A small image diffusion model, trained from scratch: patch size [4, 4], width 256.
Rows from block 4, named by matrix and row number. Each number is 50 + 12 x the weight over its row's rms, rounded and kept within 0 to 99. All counts start at 0. After the name is the row's rms in percent of the matrix's.
# ada: adaLN modulation (shift, scale and gate of each sublayer stacked) (model.blocks.4.ada.weight, 1536x192), inputs 96-191
ada.1305 121:68 34 61 65 38 59 66 53 34 35 59 33 66 37 39 67 52 62 60 36 37 49 42 45 39 36 49 65 64 69 36 45 64 65 58 37 53 55 35 40 53 36 62 48 61 65 38 46 65 42 69 40 47 56 56 56 36 51 37 38 44 58 35 38 67 59 34 48 64 66 59 63 60 60 39 64 34 59 65 54 50 32 62 66 63 59 66 37 36 37 41 35 60 63 41 61
ada.1306 099:50 46 70 60 50 50 56 36 43 41 50 46 50 50 35 44 66 50 64 42 50 50 21 43 49 50 30 51 42 50 51 67 57 92 62 43 59 52 45 27 52 41 50 58 81 50 51 40 49 34 50 48 36 44 50 33 41 33 43 45 41 43 42 45 51 61 37 43 45 47 70 50 80 34 55 47 44 34 49 40 35 36 48 50 64 48 50 37 44 44 36 42 78 41 52 50
ada.1307 028:49 61 47 46 66 49 47 50 69 63 49 68 39 61 59 49 44 47 31 62 67 51 55 49 69 62 65 45 38 44 52 50 21 48 47 66 48 39 52 65 46 57 43 55 48 13 61 47 48 73 45 63 52 50 46 49 60 79 57 74 24 50 61 65 38 30 69 55 32 49 00 46 46 49 60 48 64 45 45 43 52 70 30 36 36 25 44 62 65 64 68 59 45 47 69 44
ada.1308 104:38 66 41 37 61 43 38 46 66 65 45 67 40 63 63 44 30 38 32 64 58 55 73 52 64 61 54 32 47 38 56 49 38 30 31 64 42 40 63 64 50 64 45 50 34 45 53 51 38 60 39 60 51 40 50 50 65 73 62 61 66 40 65 57 34 37 70 51 44 44 26 37 40 50 53 43 63 50 44 46 50 72 50 40 33 50 43 66 63 66 63 63 32 48 53 34
ada.1309 027:50 41 74 57 49 50 60 40 28 41 53 31 51 42 32 49 48 50 61 38 46 52 33 51 49 49 38 54 49 50 31 52 68 86 59 27 55 59 44 28 53 38 50 54 78 70 49 42 48 35 50 48 17 40 50 45 38 57 41 42 59 40 44 40 52 69 23 46 50 49 55 50 76 48 48 49 40 49 51 50 36 24 50 54 69 56 50 33 47 41 38 43 79 49 50 50
ada.1310 102:67 35 51 60 38 63 62 63 37 37 60 35 66 37 44 66 55 63 60 38 35 38 48 45 36 37 51 66 69 66 40 42 63 53 59 39 52 59 38 46 52 38 61 37 52 65 38 47 68 48 65 39 50 65 57 67 37 49 39 38 49 69 36 43 65 56 30 50 68 67 60 64 51 65 38 67 36 64 64 60 57 31 66 64 60 61 67 38 39 38 42 37 52 65 37 61
ada.1311 077:38 66 43 41 63 38 38 44 69 66 45 68 39 63 63 39 32 32 43 64 60 60 53 57 66 63 45 41 37 34 65 51 35 35 39 64 48 39 68 58 34 63 42 63 42 43 57 55 38 62 36 62 59 36 40 40 65 65 67 65 76 40 65 63 37 47 65 56 40 37 38 39 44 34 57 38 65 43 43 50 48 66 27 38 40 43 39 64 65 66 65 64 38 33 65 40
ada.1312 133:36 65 47 36 64 39 38 45 66 63 39 65 34 61 63 38 37 35 38 62 64 61 56 50 65 64 49 35 35 33 59 53 33 45 38 66 50 35 61 57 41 62 38 56 45 35 61 55 36 55 35 62 50 41 40 44 62 59 62 65 56 39 63 60 34 35 68 59 35 36 33 36 50 40 54 37 63 38 37 40 46 68 34 35 35 37 35 65 65 63 60 62 41 36 65 38
ada.1313 118:38 64 37 37 59 42 36 49 64 63 46 68 43 57 64 42 33 34 44 63 58 58 66 61 62 60 50 37 47 38 66 48 44 15 35 62 47 46 68 59 41 64 47 50 28 50 51 61 39 59 39 57 53 41 47 43 64 61 66 63 80 42 63 57 38 45 74 56 48 39 46 39 29 47 49 44 64 51 46 51 51 74 46 40 38 50 41 63 62 65 59 63 29 44 55 36
ada.1314 099:41 66 35 37 64 43 37 48 68 65 42 68 39 64 69 43 44 42 36 65 59 50 70 55 61 63 62 39 45 40 57 50 33 24 40 65 42 44 61 71 47 66 42 53 29 36 61 56 45 66 38 61 60 47 45 48 66 49 68 64 53 45 66 65 38 36 59 46 43 45 32 41 30 49 59 45 66 48 40 49 49 62 39 38 33 38 41 68 66 65 70 65 29 46 57 39
ada.1315 076:62 34 52 62 36 57 60 51 33 34 57 32 65 33 37 60 50 54 63 36 32 47 38 47 34 37 47 62 67 64 50 46 68 55 55 32 50 51 43 37 51 36 62 42 54 74 36 51 59 38 66 41 49 51 54 52 35 50 37 33 59 56 36 35 65 65 23 49 67 60 76 59 53 56 33 63 36 62 63 65 52 23 67 64 65 64 61 29 33 33 35 35 57 62 39 56
ada.1316 075:50 61 43 41 55 50 40 59 64 57 41 64 45 55 70 50 27 44 32 59 59 50 73 51 58 56 70 45 50 45 50 48 32 33 34 64 42 32 54 70 34 57 48 50 39 31 50 62 50 75 45 66 71 52 47 52 60 68 58 61 48 55 57 59 42 30 89 72 50 50 19 47 39 50 50 50 60 50 50 50 65 81 41 44 32 37 49 70 62 62 66 58 22 50 50 50
ada.1317 056:50 61 36 43 56 50 45 53 63 63 49 65 49 60 73 50 47 50 36 62 52 49 88 55 59 55 72 44 50 50 50 45 37 07 37 63 40 48 53 83 51 62 50 47 21 38 50 49 50 73 50 58 65 51 50 53 63 56 61 55 46 51 61 59 42 32 67 57 50 50 29 49 22 52 50 50 62 50 50 50 53 69 50 50 31 49 50 67 62 65 68 61 17 50 50 50
ada.1318 203:65 36 50 62 35 62 63 58 36 36 60 36 64 38 40 61 70 65 65 37 37 40 40 43 36 37 50 65 62 65 41 47 65 53 65 36 53 67 39 43 63 36 63 38 55 64 40 48 65 39 65 37 50 62 55 62 37 32 36 36 46 61 37 38 67 62 37 40 63 64 68 65 49 61 41 62 37 61 63 58 56 36 65 66 64 60 64 38 36 36 38 37 55 63 37 63
ada.1319 129:61 36 71 66 39 59 65 52 34 35 61 33 60 37 36 59 56 62 60 35 39 46 37 37 38 39 50 63 59 62 34 49 65 78 61 35 60 50 34 34 57 34 57 48 70 62 41 36 58 39 64 38 45 57 55 54 34 50 34 36 40 56 35 37 64 62 32 50 56 59 53 60 69 54 44 57 35 53 60 50 51 29 56 61 65 58 60 32 37 36 35 35 68 56 47 62
ada.1320 127:62 33 56 62 39 58 61 51 31 36 59 34 61 38 36 57 60 62 62 36 36 46 33 43 34 40 50 64 60 65 38 49 63 72 62 32 50 53 36 36 57 36 56 50 63 64 45 39 59 39 61 39 49 58 53 52 35 32 35 34 48 56 35 39 64 62 16 28 60 60 60 61 58 53 50 57 36 56 58 52 52 17 59 62 64 57 60 32 36 33 37 36 65 57 41 57
ada.1321 140:66 33 59 64 34 63 63 55 33 34 59 33 63 36 38 65 61 64 60 36 36 41 39 46 33 35 51 65 59 66 38 50 62 61 62 35 59 58 36 40 57 35 59 41 61 59 40 46 64 40 64 38 50 60 58 59 34 45 36 34 44 62 34 40 65 61 33 52 62 64 61 64 58 56 41 63 35 59 63 55 51 33 61 63 64 57 62 36 34 34 37 36 63 60 37 67
ada.1322 112:59 33 64 62 37 54 63 50 31 34 60 34 61 40 34 56 57 61 64 34 39 49 32 45 34 36 37 63 58 62 39 50 68 75 62 33 53 54 34 29 52 35 57 51 68 66 43 40 56 35 61 39 38 50 55 50 33 49 36 35 51 51 34 38 63 65 33 48 57 54 66 60 63 49 50 54 33 53 59 53 50 30 54 59 67 53 62 32 32 34 34 34 71 51 41 60
ada.1323 106:50 50 67 51 50 45 50 34 50 50 49 50 50 50 47 41 51 50 50 50 50 59 33 49 50 50 38 50 28 47 50 72 50 87 51 50 54 44 50 38 43 50 42 81 71 45 58 47 36 47 50 50 48 30 44 17 50 50 50 50 35 40 50 50 50 51 40 53 34 35 51 47 78 12 60 37 50 22 50 31 39 42 28 49 51 31 43 44 50 50 50 50 66 26 64 50
ada.1324 082:61 43 49 53 42 59 54 65 42 45 58 43 62 40 50 61 46 56 52 45 36 37 54 50 40 40 59 59 70 63 47 30 60 14 50 42 49 57 45 51 56 46 61 30 38 65 37 50 64 50 61 41 52 63 56 67 45 51 45 39 75 64 45 43 59 53 40 43 69 63 55 60 20 69 34 65 44 71 61 70 67 42 70 61 51 66 62 45 41 45 47 45 44 68 32 53
ada.1325 139:62 35 67 64 37 61 64 54 34 35 60 35 62 35 35 61 57 62 62 36 41 44 35 42 37 37 51 63 59 62 36 47 65 71 61 38 61 54 36 34 57 35 60 42 69 61 38 38 60 38 65 38 44 57 58 58 35 56 35 37 40 57 35 36 64 61 43 56 61 61 62 61 66 57 37 61 35 56 62 55 51 40 61 63 65 56 61 36 34 37 35 36 66 60 41 61
ada.1326 128:43 66 50 33 66 48 42 50 63 62 51 65 41 58 65 50 25 45 26 61 53 52 74 50 64 58 60 32 51 43 45 41 37 44 27 63 50 35 50 64 50 64 46 49 38 46 50 45 44 62 44 63 50 46 51 56 62 92 59 59 57 47 64 58 33 28 65 65 50 50 14 40 49 64 49 50 60 51 44 44 50 61 50 41 29 52 49 61 66 63 64 60 40 50 59 29
ada.1327 107:40 64 35 35 64 42 38 49 69 66 43 66 38 63 64 42 45 41 35 64 62 56 69 58 63 60 59 36 42 39 54 50 37 23 40 67 45 50 59 71 49 67 42 51 30 41 59 59 40 64 37 61 55 47 49 49 67 52 64 68 50 45 66 61 35 36 75 50 42 44 30 41 31 49 64 42 64 49 41 47 49 76 46 39 33 49 42 69 67 66 67 65 31 45 52 39
ada.1328 128:36 65 36 36 64 40 36 47 66 66 38 66 36 65 64 37 43 40 38 65 63 50 65 56 63 64 54 35 38 35 61 50 37 32 39 66 38 47 63 64 50 65 38 56 35 35 63 53 36 58 36 60 57 40 44 45 65 50 63 65 49 40 65 61 35 36 68 49 36 38 36 37 38 45 64 37 66 42 36 41 50 70 41 37 35 40 38 67 62 64 62 65 38 40 59 36
ada.1329 113:65 34 56 61 36 62 61 55 34 35 57 33 65 37 38 64 54 59 62 36 37 46 40 44 34 35 44 64 65 64 47 45 66 55 60 37 55 56 42 40 50 38 63 38 56 67 32 50 66 43 64 40 50 60 55 59 36 48 39 33 52 62 36 37 66 66 34 49 65 63 74 63 52 59 29 65 35 63 64 65 53 33 64 65 64 61 63 34 35 36 37 36 58 62 35 60
ada.1330 135:64 37 55 64 36 61 63 63 35 36 61 37 65 37 39 63 60 63 61 38 37 38 47 44 35 36 50 63 62 66 39 42 64 50 63 39 51 59 36 43 62 36 63 38 54 65 37 39 65 39 66 39 48 63 63 60 37 46 38 36 49 63 36 39 65 61 39 42 63 64 64 63 49 62 38 65 37 62 64 63 55 38 66 63 63 61 64 35 34 38 36 37 56 64 34 64
ada.1331 137:34 65 41 35 63 37 37 45 67 64 41 66 34 67 64 36 47 40 37 63 63 52 62 55 66 63 52 34 37 35 56 50 34 45 41 66 44 37 60 59 47 64 36 57 42 37 61 51 36 59 34 61 54 40 42 42 64 55 62 65 51 38 64 63 34 33 64 50 36 39 30 36 44 43 61 35 65 43 37 39 49 67 37 36 34 44 39 67 63 64 61 64 40 37 63 34
ada.1332 080:67 39 50 56 35 63 60 57 40 38 52 36 66 42 42 65 62 64 60 39 35 36 50 50 35 37 51 62 66 65 47 50 64 51 60 37 49 63 41 49 55 38 66 36 50 67 40 49 67 44 65 37 51 63 59 61 38 36 39 38 49 65 38 42 67 58 29 38 69 66 68 65 49 62 39 66 38 64 66 65 51 30 71 66 60 62 67 43 36 39 45 37 50 67 32 62
ada.1333 092:61 36 59 62 35 59 64 52 35 35 62 34 64 37 35 59 60 61 67 35 39 48 35 46 35 37 47 61 60 61 45 42 68 60 62 35 60 72 40 35 59 35 63 37 63 66 37 47 60 36 64 38 42 55 57 58 36 44 36 36 50 54 35 36 62 67 43 47 63 59 78 61 55 61 34 60 36 62 62 59 50 42 68 63 66 59 61 33 35 37 33 36 64 61 37 58
ada.1334 137:60 36 65 66 39 59 63 53 36 36 60 35 61 34 35 58 58 59 65 35 41 47 28 41 38 39 46 64 56 62 38 48 64 85 63 35 58 53 38 28 53 34 58 49 75 63 45 41 60 38 64 39 43 55 53 52 36 47 36 37 48 55 36 39 64 65 35 48 58 59 60 62 68 52 42 57 36 53 59 53 52 34 55 62 66 53 59 33 37 35 33 35 72 54 45 59
ada.1335 125:65 38 49 57 36 64 58 65 39 39 58 39 66 39 48 68 51 59 52 40 32 44 50 49 35 36 51 60 69 65 43 37 62 46 53 42 52 60 42 50 58 43 66 26 49 66 31 55 66 49 64 42 50 66 59 72 41 53 41 38 54 67 40 41 60 55 47 51 70 68 57 62 48 71 28 70 39 73 66 67 53 45 73 65 55 67 66 44 39 40 45 41 49 74 29 60
ada.1336 093:50 50 71 56 50 49 50 32 47 48 50 50 50 46 42 45 49 50 56 47 50 52 25 48 50 50 38 51 41 50 50 67 50 97 52 49 58 49 50 28 49 45 49 67 82 50 50 41 44 45 50 50 40 40 50 29 47 50 50 50 44 38 48 50 51 52 46 54 43 44 51 50 88 25 52 44 50 26 50 43 39 45 35 50 58 44 50 46 50 49 47 48 77 36 58 52
ada.1337 165:54 37 59 62 37 51 61 50 34 38 55 35 57 43 31 52 72 57 69 37 46 50 15 48 39 40 27 58 53 58 47 53 68 75 66 37 55 63 41 25 52 36 54 47 71 69 46 44 54 28 58 37 40 51 52 50 36 27 38 42 45 51 36 41 62 70 42 35 52 52 81 55 63 51 48 51 38 53 56 50 45 42 56 58 68 59 55 33 35 35 29 39 73 52 42 60
ada.1338 081:64 36 62 65 38 62 65 59 33 34 61 36 63 35 38 64 60 64 60 33 38 47 46 41 36 37 52 64 58 63 30 50 61 65 63 37 58 50 30 40 59 35 62 44 62 59 39 31 60 38 66 41 50 61 59 58 34 45 34 36 43 58 34 38 62 54 36 47 58 62 55 62 56 56 39 61 34 54 60 52 53 30 58 64 64 55 61 34 34 35 35 35 63 60 41 64