From a checkpoint of a small image diffusion model.
Training: adamw at rate 0.00084, 7300 steps, batches of 512.
Data: trained on stained colorectal tissue patches (NCT-CRC-HE-100K), 45211 training examples, 82.7 epochs.
Rows from block 4, named by matrix and row number. Each number is 200 + 40 x the weight over its row's rms, rounded and kept within 0 to 999. All counts start at 0. After the name is the row's rms in percent of the matrix's.
# qkv: attention query, key and value (stacked) (model.blocks.4.attn.qkv.weight, 768x256), inputs 0-63
qkv.632,094,193,200,197,283,270,187,179,269,218,217,205,218,230,235,162,295,234,256,229,172,200,280,175,208,211,85,116,223,144,184,153,176,165,190,245,197,137,119,202,92,118,202,112,233,200,204,183,226,181,172,241,240,197,190,235,207,235,122,282,247,194,224,197,178
qkv.633,098,193,185,223,185,176,203,181,98,240,185,212,185,202,161,191,200,194,189,256,208,201,253,180,155,200,164,256,189,220,201,188,251,232,113,193,220,193,180,213,153,190,200,280,195,210,202,188,154,199,170,305,143,182,255,222,250,223,178,233,256,220,232,186,212
qkv.634,092,196,242,141,151,183,275,330,241,92,127,200,170,151,169,161,206,173,264,182,177,202,118,229,198,262,199,210,194,233,224,219,175,183,164,224,249,231,155,128,207,141,210,204,247,236,200,195,166,203,184,181,240,79,209,188,226,183,235,197,135,193,272,192,216
qkv.635,104,205,226,197,225,210,194,252,200,172,273,203,185,146,130,153,169,207,188,138,190,190,223,180,153,152,163,165,197,275,192,242,221,192,137,198,192,253,172,134,216,234,182,260,213,186,198,268,206,220,265,210,162,212,229,139,193,212,138,230,168,175,200,247,185
qkv.636,106,164,263,171,189,239,236,220,230,218,193,176,185,190,139,197,209,189,190,157,218,147,207,180,150,134,258,182,188,224,174,175,173,210,206,174,201,203,154,234,238,268,262,202,179,151,185,178,200,219,233,199,231,194,207,209,243,202,212,169,203,189,165,235,243
qkv.637,088,222,273,93,160,309,202,171,195,127,200,251,211,237,166,286,150,194,163,163,209,243,191,223,277,182,237,254,218,187,150,185,237,201,209,187,193,183,214,136,198,219,205,171,248,184,179,200,187,205,95,167,191,165,188,215,218,215,138,158,164,243,223,182,209
qkv.638,101,220,244,251,295,176,174,265,271,113,141,112,183,195,210,113,112,209,217,159,180,241,183,187,240,194,196,198,188,229,175,206,182,175,204,187,153,189,228,211,194,257,214,232,145,138,147,235,198,163,189,208,201,207,197,225,174,165,150,252,191,196,199,204,152
qkv.639,086,235,191,191,241,212,194,284,119,205,235,230,198,127,97,140,169,170,281,203,140,187,227,118,191,174,103,193,165,217,220,267,254,222,156,271,189,204,193,237,287,206,196,194,223,185,237,112,226,163,234,200,181,157,220,232,179,253,105,201,153,227,199,188,200
qkv.640,091,200,188,209,173,130,153,231,300,171,150,118,152,267,180,196,168,204,173,171,171,242,195,163,146,246,257,213,176,203,249,166,184,202,230,173,255,170,196,190,200,193,202,208,200,193,178,129,181,221,216,193,168,200,239,254,226,221,122,218,208,228,216,185,211
qkv.641,083,218,186,208,201,218,227,152,194,197,206,252,199,206,243,200,222,246,212,202,205,193,195,165,241,185,223,204,171,171,142,177,220,193,197,181,166,220,213,179,218,242,263,189,132,178,206,120,208,206,193,171,155,144,202,222,219,221,216,165,230,203,208,187,237
qkv.642,100,247,243,194,150,257,212,164,194,143,239,214,214,222,282,258,147,204,217,181,202,224,148,218,187,170,251,203,198,135,131,176,136,178,188,206,171,183,188,200,213,197,170,184,182,158,195,180,253,245,187,201,279,221,128,160,214,169,186,193,201,209,230,205,66
qkv.643,102,214,249,206,198,248,182,161,176,225,203,181,216,190,219,273,113,200,256,226,177,180,189,238,227,155,234,163,236,179,258,128,198,120,199,174,224,174,189,181,226,201,200,276,228,186,182,198,213,230,224,199,182,197,212,208,211,230,222,212,260,198,178,123,173
qkv.644,099,187,205,267,236,148,148,188,205,242,196,194,276,156,267,170,174,199,179,261,227,256,227,219,173,215,130,242,206,195,200,186,243,160,186,218,138,195,197,200,253,190,199,164,270,216,239,152,203,123,245,221,196,203,210,195,237,198,197,182,223,161,279,164,255
qkv.645,100,204,235,260,236,209,197,204,180,94,264,117,146,156,161,121,161,155,243,227,191,213,274,232,187,149,211,199,226,225,238,113,117,267,136,202,184,163,133,200,248,184,202,214,169,184,204,316,205,235,184,293,197,234,282,165,210,171,186,269,202,201,200,237,194
qkv.646,100,249,204,201,195,252,203,234,190,252,259,217,239,134,199,176,187,200,196,245,296,137,231,127,90,118,140,171,182,240,212,149,194,180,213,232,238,221,218,188,206,152,200,236,172,196,264,193,212,200,253,206,198,211,174,212,256,211,187,212,113,228,222,195,164
qkv.647,097,212,255,174,171,222,182,173,211,200,152,202,170,188,164,220,162,183,201,163,208,221,183,202,282,292,246,216,204,193,265,223,309,204,217,180,223,206,233,200,98,113,239,196,203,199,181,198,238,220,197,166,290,203,178,138,212,258,232,234,232,199,200,236,145
qkv.648,091,224,200,250,90,192,204,196,269,123,272,264,211,164,178,201,216,119,226,187,175,168,264,169,232,183,288,207,215,183,218,145,250,228,199,202,237,176,230,224,212,221,141,299,156,138,246,191,278,207,196,194,242,172,216,198,250,267,209,206,212,186,131,154,240
qkv.649,091,194,259,214,204,219,201,196,195,171,234,218,202,173,165,276,256,193,182,245,175,217,290,187,206,200,170,184,203,225,222,233,182,200,182,135,151,222,200,149,192,257,249,213,265,194,245,186,228,237,202,194,230,156,241,204,257,252,104,224,187,265,203,150,152
qkv.650,091,237,184,187,172,199,172,232,182,225,260,233,208,204,241,232,168,253,304,217,240,317,224,213,239,203,115,158,202,249,165,233,184,241,172,181,201,220,175,125,205,215,217,243,190,232,120,201,204,233,189,234,247,200,163,208,229,202,131,219,197,249,273,191,266
qkv.651,087,186,193,193,176,226,246,218,155,193,178,220,151,219,234,192,192,148,235,153,181,234,314,156,185,162,210,125,170,196,191,183,252,200,184,212,207,212,167,213,215,115,160,213,184,254,266,200,220,183,182,221,162,241,169,231,203,159,275,202,211,208,230,219,247
qkv.652,091,189,181,237,177,210,149,250,227,192,200,154,253,179,170,197,208,179,186,189,220,189,170,244,211,214,159,224,234,235,239,257,134,186,246,211,193,239,180,258,229,124,200,207,99,203,179,172,194,220,212,169,219,204,214,213,199,146,306,226,177,185,187,200,142
qkv.653,095,199,223,254,203,219,118,189,154,225,259,151,201,198,199,160,210,256,257,154,214,207,200,123,316,232,199,294,234,186,219,243,209,257,150,207,199,196,147,167,163,272,232,204,204,236,109,240,221,161,163,194,214,203,198,166,171,221,199,197,157,160,200,219,200
qkv.654,101,160,236,253,148,195,188,169,215,233,157,201,227,267,304,225,158,208,248,127,230,198,235,231,184,261,248,148,188,243,146,224,200,216,184,187,251,203,251,200,195,199,205,239,218,275,148,221,161,195,165,260,236,196,242,208,193,186,197,193,241,229,214,157,216
qkv.655,098,185,203,230,203,199,238,265,180,203,239,215,228,159,130,308,208,176,164,233,205,171,130,283,137,200,113,257,129,106,235,253,172,201,156,150,176,203,204,163,201,168,205,167,162,192,245,177,143,331,254,187,286,213,199,203,208,162,99,251,161,170,283,202,219
qkv.656,097,283,165,200,152,187,234,187,133,168,180,183,185,311,229,209,227,199,210,203,207,170,293,173,275,239,286,181,204,196,251,265,221,238,171,193,216,109,264,200,105,252,199,185,195,230,152,195,132,154,194,233,114,148,195,128,175,202,275,273,202,206,130,237,200
qkv.657,099,185,200,182,157,197,222,152,223,139,203,181,178,136,156,179,199,200,171,160,224,184,162,221,109,213,204,196,258,191,233,179,239,188,195,179,161,178,127,126,241,168,279,235,244,199,178,179,274,163,207,194,308,146,205,220,273,126,151,182,126,211,99,278,200
qkv.658,091,196,202,263,196,268,252,200,210,179,166,207,198,228,259,266,170,246,200,195,134,271,212,184,212,201,219,140,279,206,270,153,241,178,185,249,256,186,206,147,180,236,202,230,222,86,163,151,207,221,147,200,182,201,219,221,234,228,199,196,212,217,260,170,166
qkv.659,089,162,124,163,198,208,150,153,236,218,172,258,215,231,200,249,175,215,198,228,191,204,200,152,238,199,244,201,191,161,168,185,164,237,135,194,184,127,248,155,226,197,195,188,274,158,207,202,149,179,248,189,206,190,239,198,159,183,170,201,212,215,228,225,200
qkv.660,100,202,231,197,180,177,192,141,169,160,255,200,219,137,189,233,182,189,263,200,140,175,179,247,158,256,144,201,200,206,189,229,158,206,203,249,212,231,200,196,216,209,196,166,227,134,215,253,271,192,132,185,197,226,199,182,167,216,222,187,172,147,214,163,224
qkv.661,103,165,163,209,188,148,191,145,169,186,234,215,262,162,131,126,181,167,179,154,234,204,158,202,204,133,112,264,233,243,177,221,193,172,211,213,156,186,200,262,201,209,172,280,236,205,259,202,268,184,201,126,151,158,170,220,192,187,241,202,185,179,207,181,226
qkv.662,093,143,183,158,281,237,252,195,126,195,206,172,263,183,187,228,142,102,201,321,216,226,225,200,84,223,146,141,204,163,150,215,138,200,194,184,198,200,145,195,213,258,152,124,196,215,194,227,154,244,199,151,199,154,217,205,168,229,139,155,110,208,217,159,169
qkv.663,091,248,213,128,185,200,209,274,255,195,182,119,197,169,244,234,177,243,127,180,214,251,191,258,86,178,255,198,123,218,237,210,235,130,214,174,196,150,188,170,178,215,206,178,212,216,179,164,190,214,197,239,291,202,241,133,239,112,268,207,118,196,216,186,239
qkv.664,088,200,180,203,203,205,220,201,217,170,197,203,222,198,95,141,135,252,205,261,201,164,181,154,193,142,212,191,147,156,269,184,196,182,220,264,158,180,158,166,198,123,145,207,245,219,231,179,205,126,294,230,286,178,159,201,189,217,156,206,239,230,186,162,125
qkv.665,092,116,161,197,270,286,222,170,186,275,185,127,154,243,208,178,203,221,199,180,292,301,175,295,255,194,250,161,154,210,259,264,200,188,208,200,170,196,200,172,199,158,195,191,208,192,304,190,245,176,214,227,209,212,159,251,201,248,204,168,158,239,198,155,262
qkv.666,100,169,244,193,205,281,175,151,229,259,231,240,149,234,231,200,201,119,170,167,255,245,189,162,239,228,181,187,163,221,267,203,217,295,207,224,214,212,110,158,136,234,238,196,271,298,190,116,248,171,199,212,239,265,173,219,217,173,228,200,176,182,178,153,254
qkv.667,088,196,175,202,158,189,209,228,158,145,189,243,226,232,220,151,192,189,263,190,207,207,205,199,175,162,276,202,200,110,126,238,217,197,187,178,149,198,215,273,159,220,163,271,247,181,188,217,58,152,221,128,207,232,187,265,214,169,233,201,210,112,211,173,185
qkv.668,086,208,144,272,163,258,199,225,197,168,186,191,205,196,143,223,149,178,187,200,147,195,141,225,113,203,146,206,155,184,256,180,159,202,244,233,157,191,151,278,117,243,258,216,187,199,203,209,163,172,220,261,190,128,203,155,196,209,156,285,198,258,198,223,157
qkv.669,092,211,181,154,198,200,238,225,184,281,239,104,240,157,198,195,171,195,135,206,231,169,211,173,205,185,196,163,126,170,233,206,207,198,187,226,223,236,226,281,147,157,196,214,163,271,228,191,141,209,155,215,205,196,183,200,233,160,220,182,214,208,177,206,166
qkv.670,094,126,218,141,169,178,186,171,286,224,225,157,233,231,223,169,189,164,189,232,213,170,193,226,268,253,237,213,169,173,185,115,198,212,214,279,199,178,204,200,163,167,230,188,191,155,234,216,85,257,270,160,232,200,108,180,210,203,258,289,211,252,170,243,202
qkv.671,090,250,147,222,205,248,180,257,200,157,186,160,254,199,237,200,247,215,158,260,153,167,227,196,162,191,119,200,233,171,149,194,160,216,184,188,210,226,202,201,239,183,231,233,198,190,221,200,204,258,204,168,192,209,226,212,216,200,111,194,196,239,272,181,219
qkv.672,095,207,203,217,198,239,218,210,154,224,126,206,173,181,202,174,202,196,177,184,170,174,217,163,275,186,226,243,184,215,281,198,292,161,200,186,206,326,184,141,157,198,179,184,216,153,201,177,258,203,138,182,196,249,205,189,170,241,231,201,193,206,192,149,171
qkv.673,092,216,146,102,177,209,232,189,206,198,202,160,206,224,237,281,174,200,226,200,244,147,161,176,217,211,228,227,164,186,231,220,318,209,163,227,213,134,175,230,115,172,152,205,210,155,263,186,203,182,200,182,189,200,179,238,244,186,192,199,246,221,217,191,154
qkv.674,094,230,155,159,237,204,243,236,197,173,186,192,236,261,222,190,90,191,196,191,293,188,234,251,153,159,290,202,227,201,220,224,244,203,220,227,194,203,148,262,178,170,222,157,191,211,207,183,156,190,227,191,257,246,173,100,281,194,205,180,277,170,250,207,207
qkv.675,105,209,173,176,206,199,221,242,186,146,189,167,149,230,197,179,241,217,170,195,205,222,258,172,322,179,185,146,133,161,164,158,213,274,222,125,158,200,239,216,214,342,186,246,142,202,157,181,201,215,177,284,184,221,94,225,237,160,201,259,228,210,236,157,122
qkv.676,097,171,199,245,204,191,164,224,274,145,128,161,190,268,242,191,166,198,217,179,177,234,186,208,198,161,169,203,143,138,245,187,165,248,248,182,222,217,204,198,187,148,201,266,122,176,182,230,176,207,194,172,198,165,129,226,259,195,168,155,173,277,289,181,204
qkv.677,088,197,144,171,200,155,250,169,159,211,155,187,207,154,206,199,157,131,219,154,223,249,181,127,181,246,264,226,193,223,249,231,240,201,166,170,146,197,189,260,170,186,197,212,223,163,120,205,274,177,287,185,197,153,271,199,140,202,237,134,155,182,156,242,236
qkv.678,092,190,158,210,233,201,203,183,194,202,193,143,277,104,220,166,277,223,198,224,266,230,142,179,133,174,200,240,167,190,171,203,205,192,195,231,239,189,146,207,228,200,181,294,154,122,122,199,210,246,189,178,205,182,134,192,172,227,188,181,210,159,202,267,207
qkv.679,096,205,213,200,208,201,168,219,214,224,267,229,144,175,226,150,188,215,171,200,198,191,191,160,272,221,147,193,227,253,194,155,217,191,191,164,209,139,277,170,273,266,187,204,339,201,171,168,246,206,228,309,201,167,225,156,171,216,164,197,196,239,187,187,243
qkv.680,096,204,203,191,196,227,233,257,200,200,174,223,177,176,141,239,209,242,175,110,183,159,208,182,232,166,134,210,221,209,209,239,178,154,255,244,196,235,169,202,266,115,197,126,301,223,230,249,221,149,148,215,148,237,166,183,251,229,132,148,179,196,240,207,205
qkv.681,089,217,274,194,204,298,226,168,244,206,145,199,156,227,202,223,172,245,229,104,208,259,157,231,191,174,207,163,174,161,236,212,236,158,151,148,156,244,167,211,250,210,174,266,208,48,216,205,183,275,152,212,108,161,183,215,197,179,217,236,187,199,192,163,211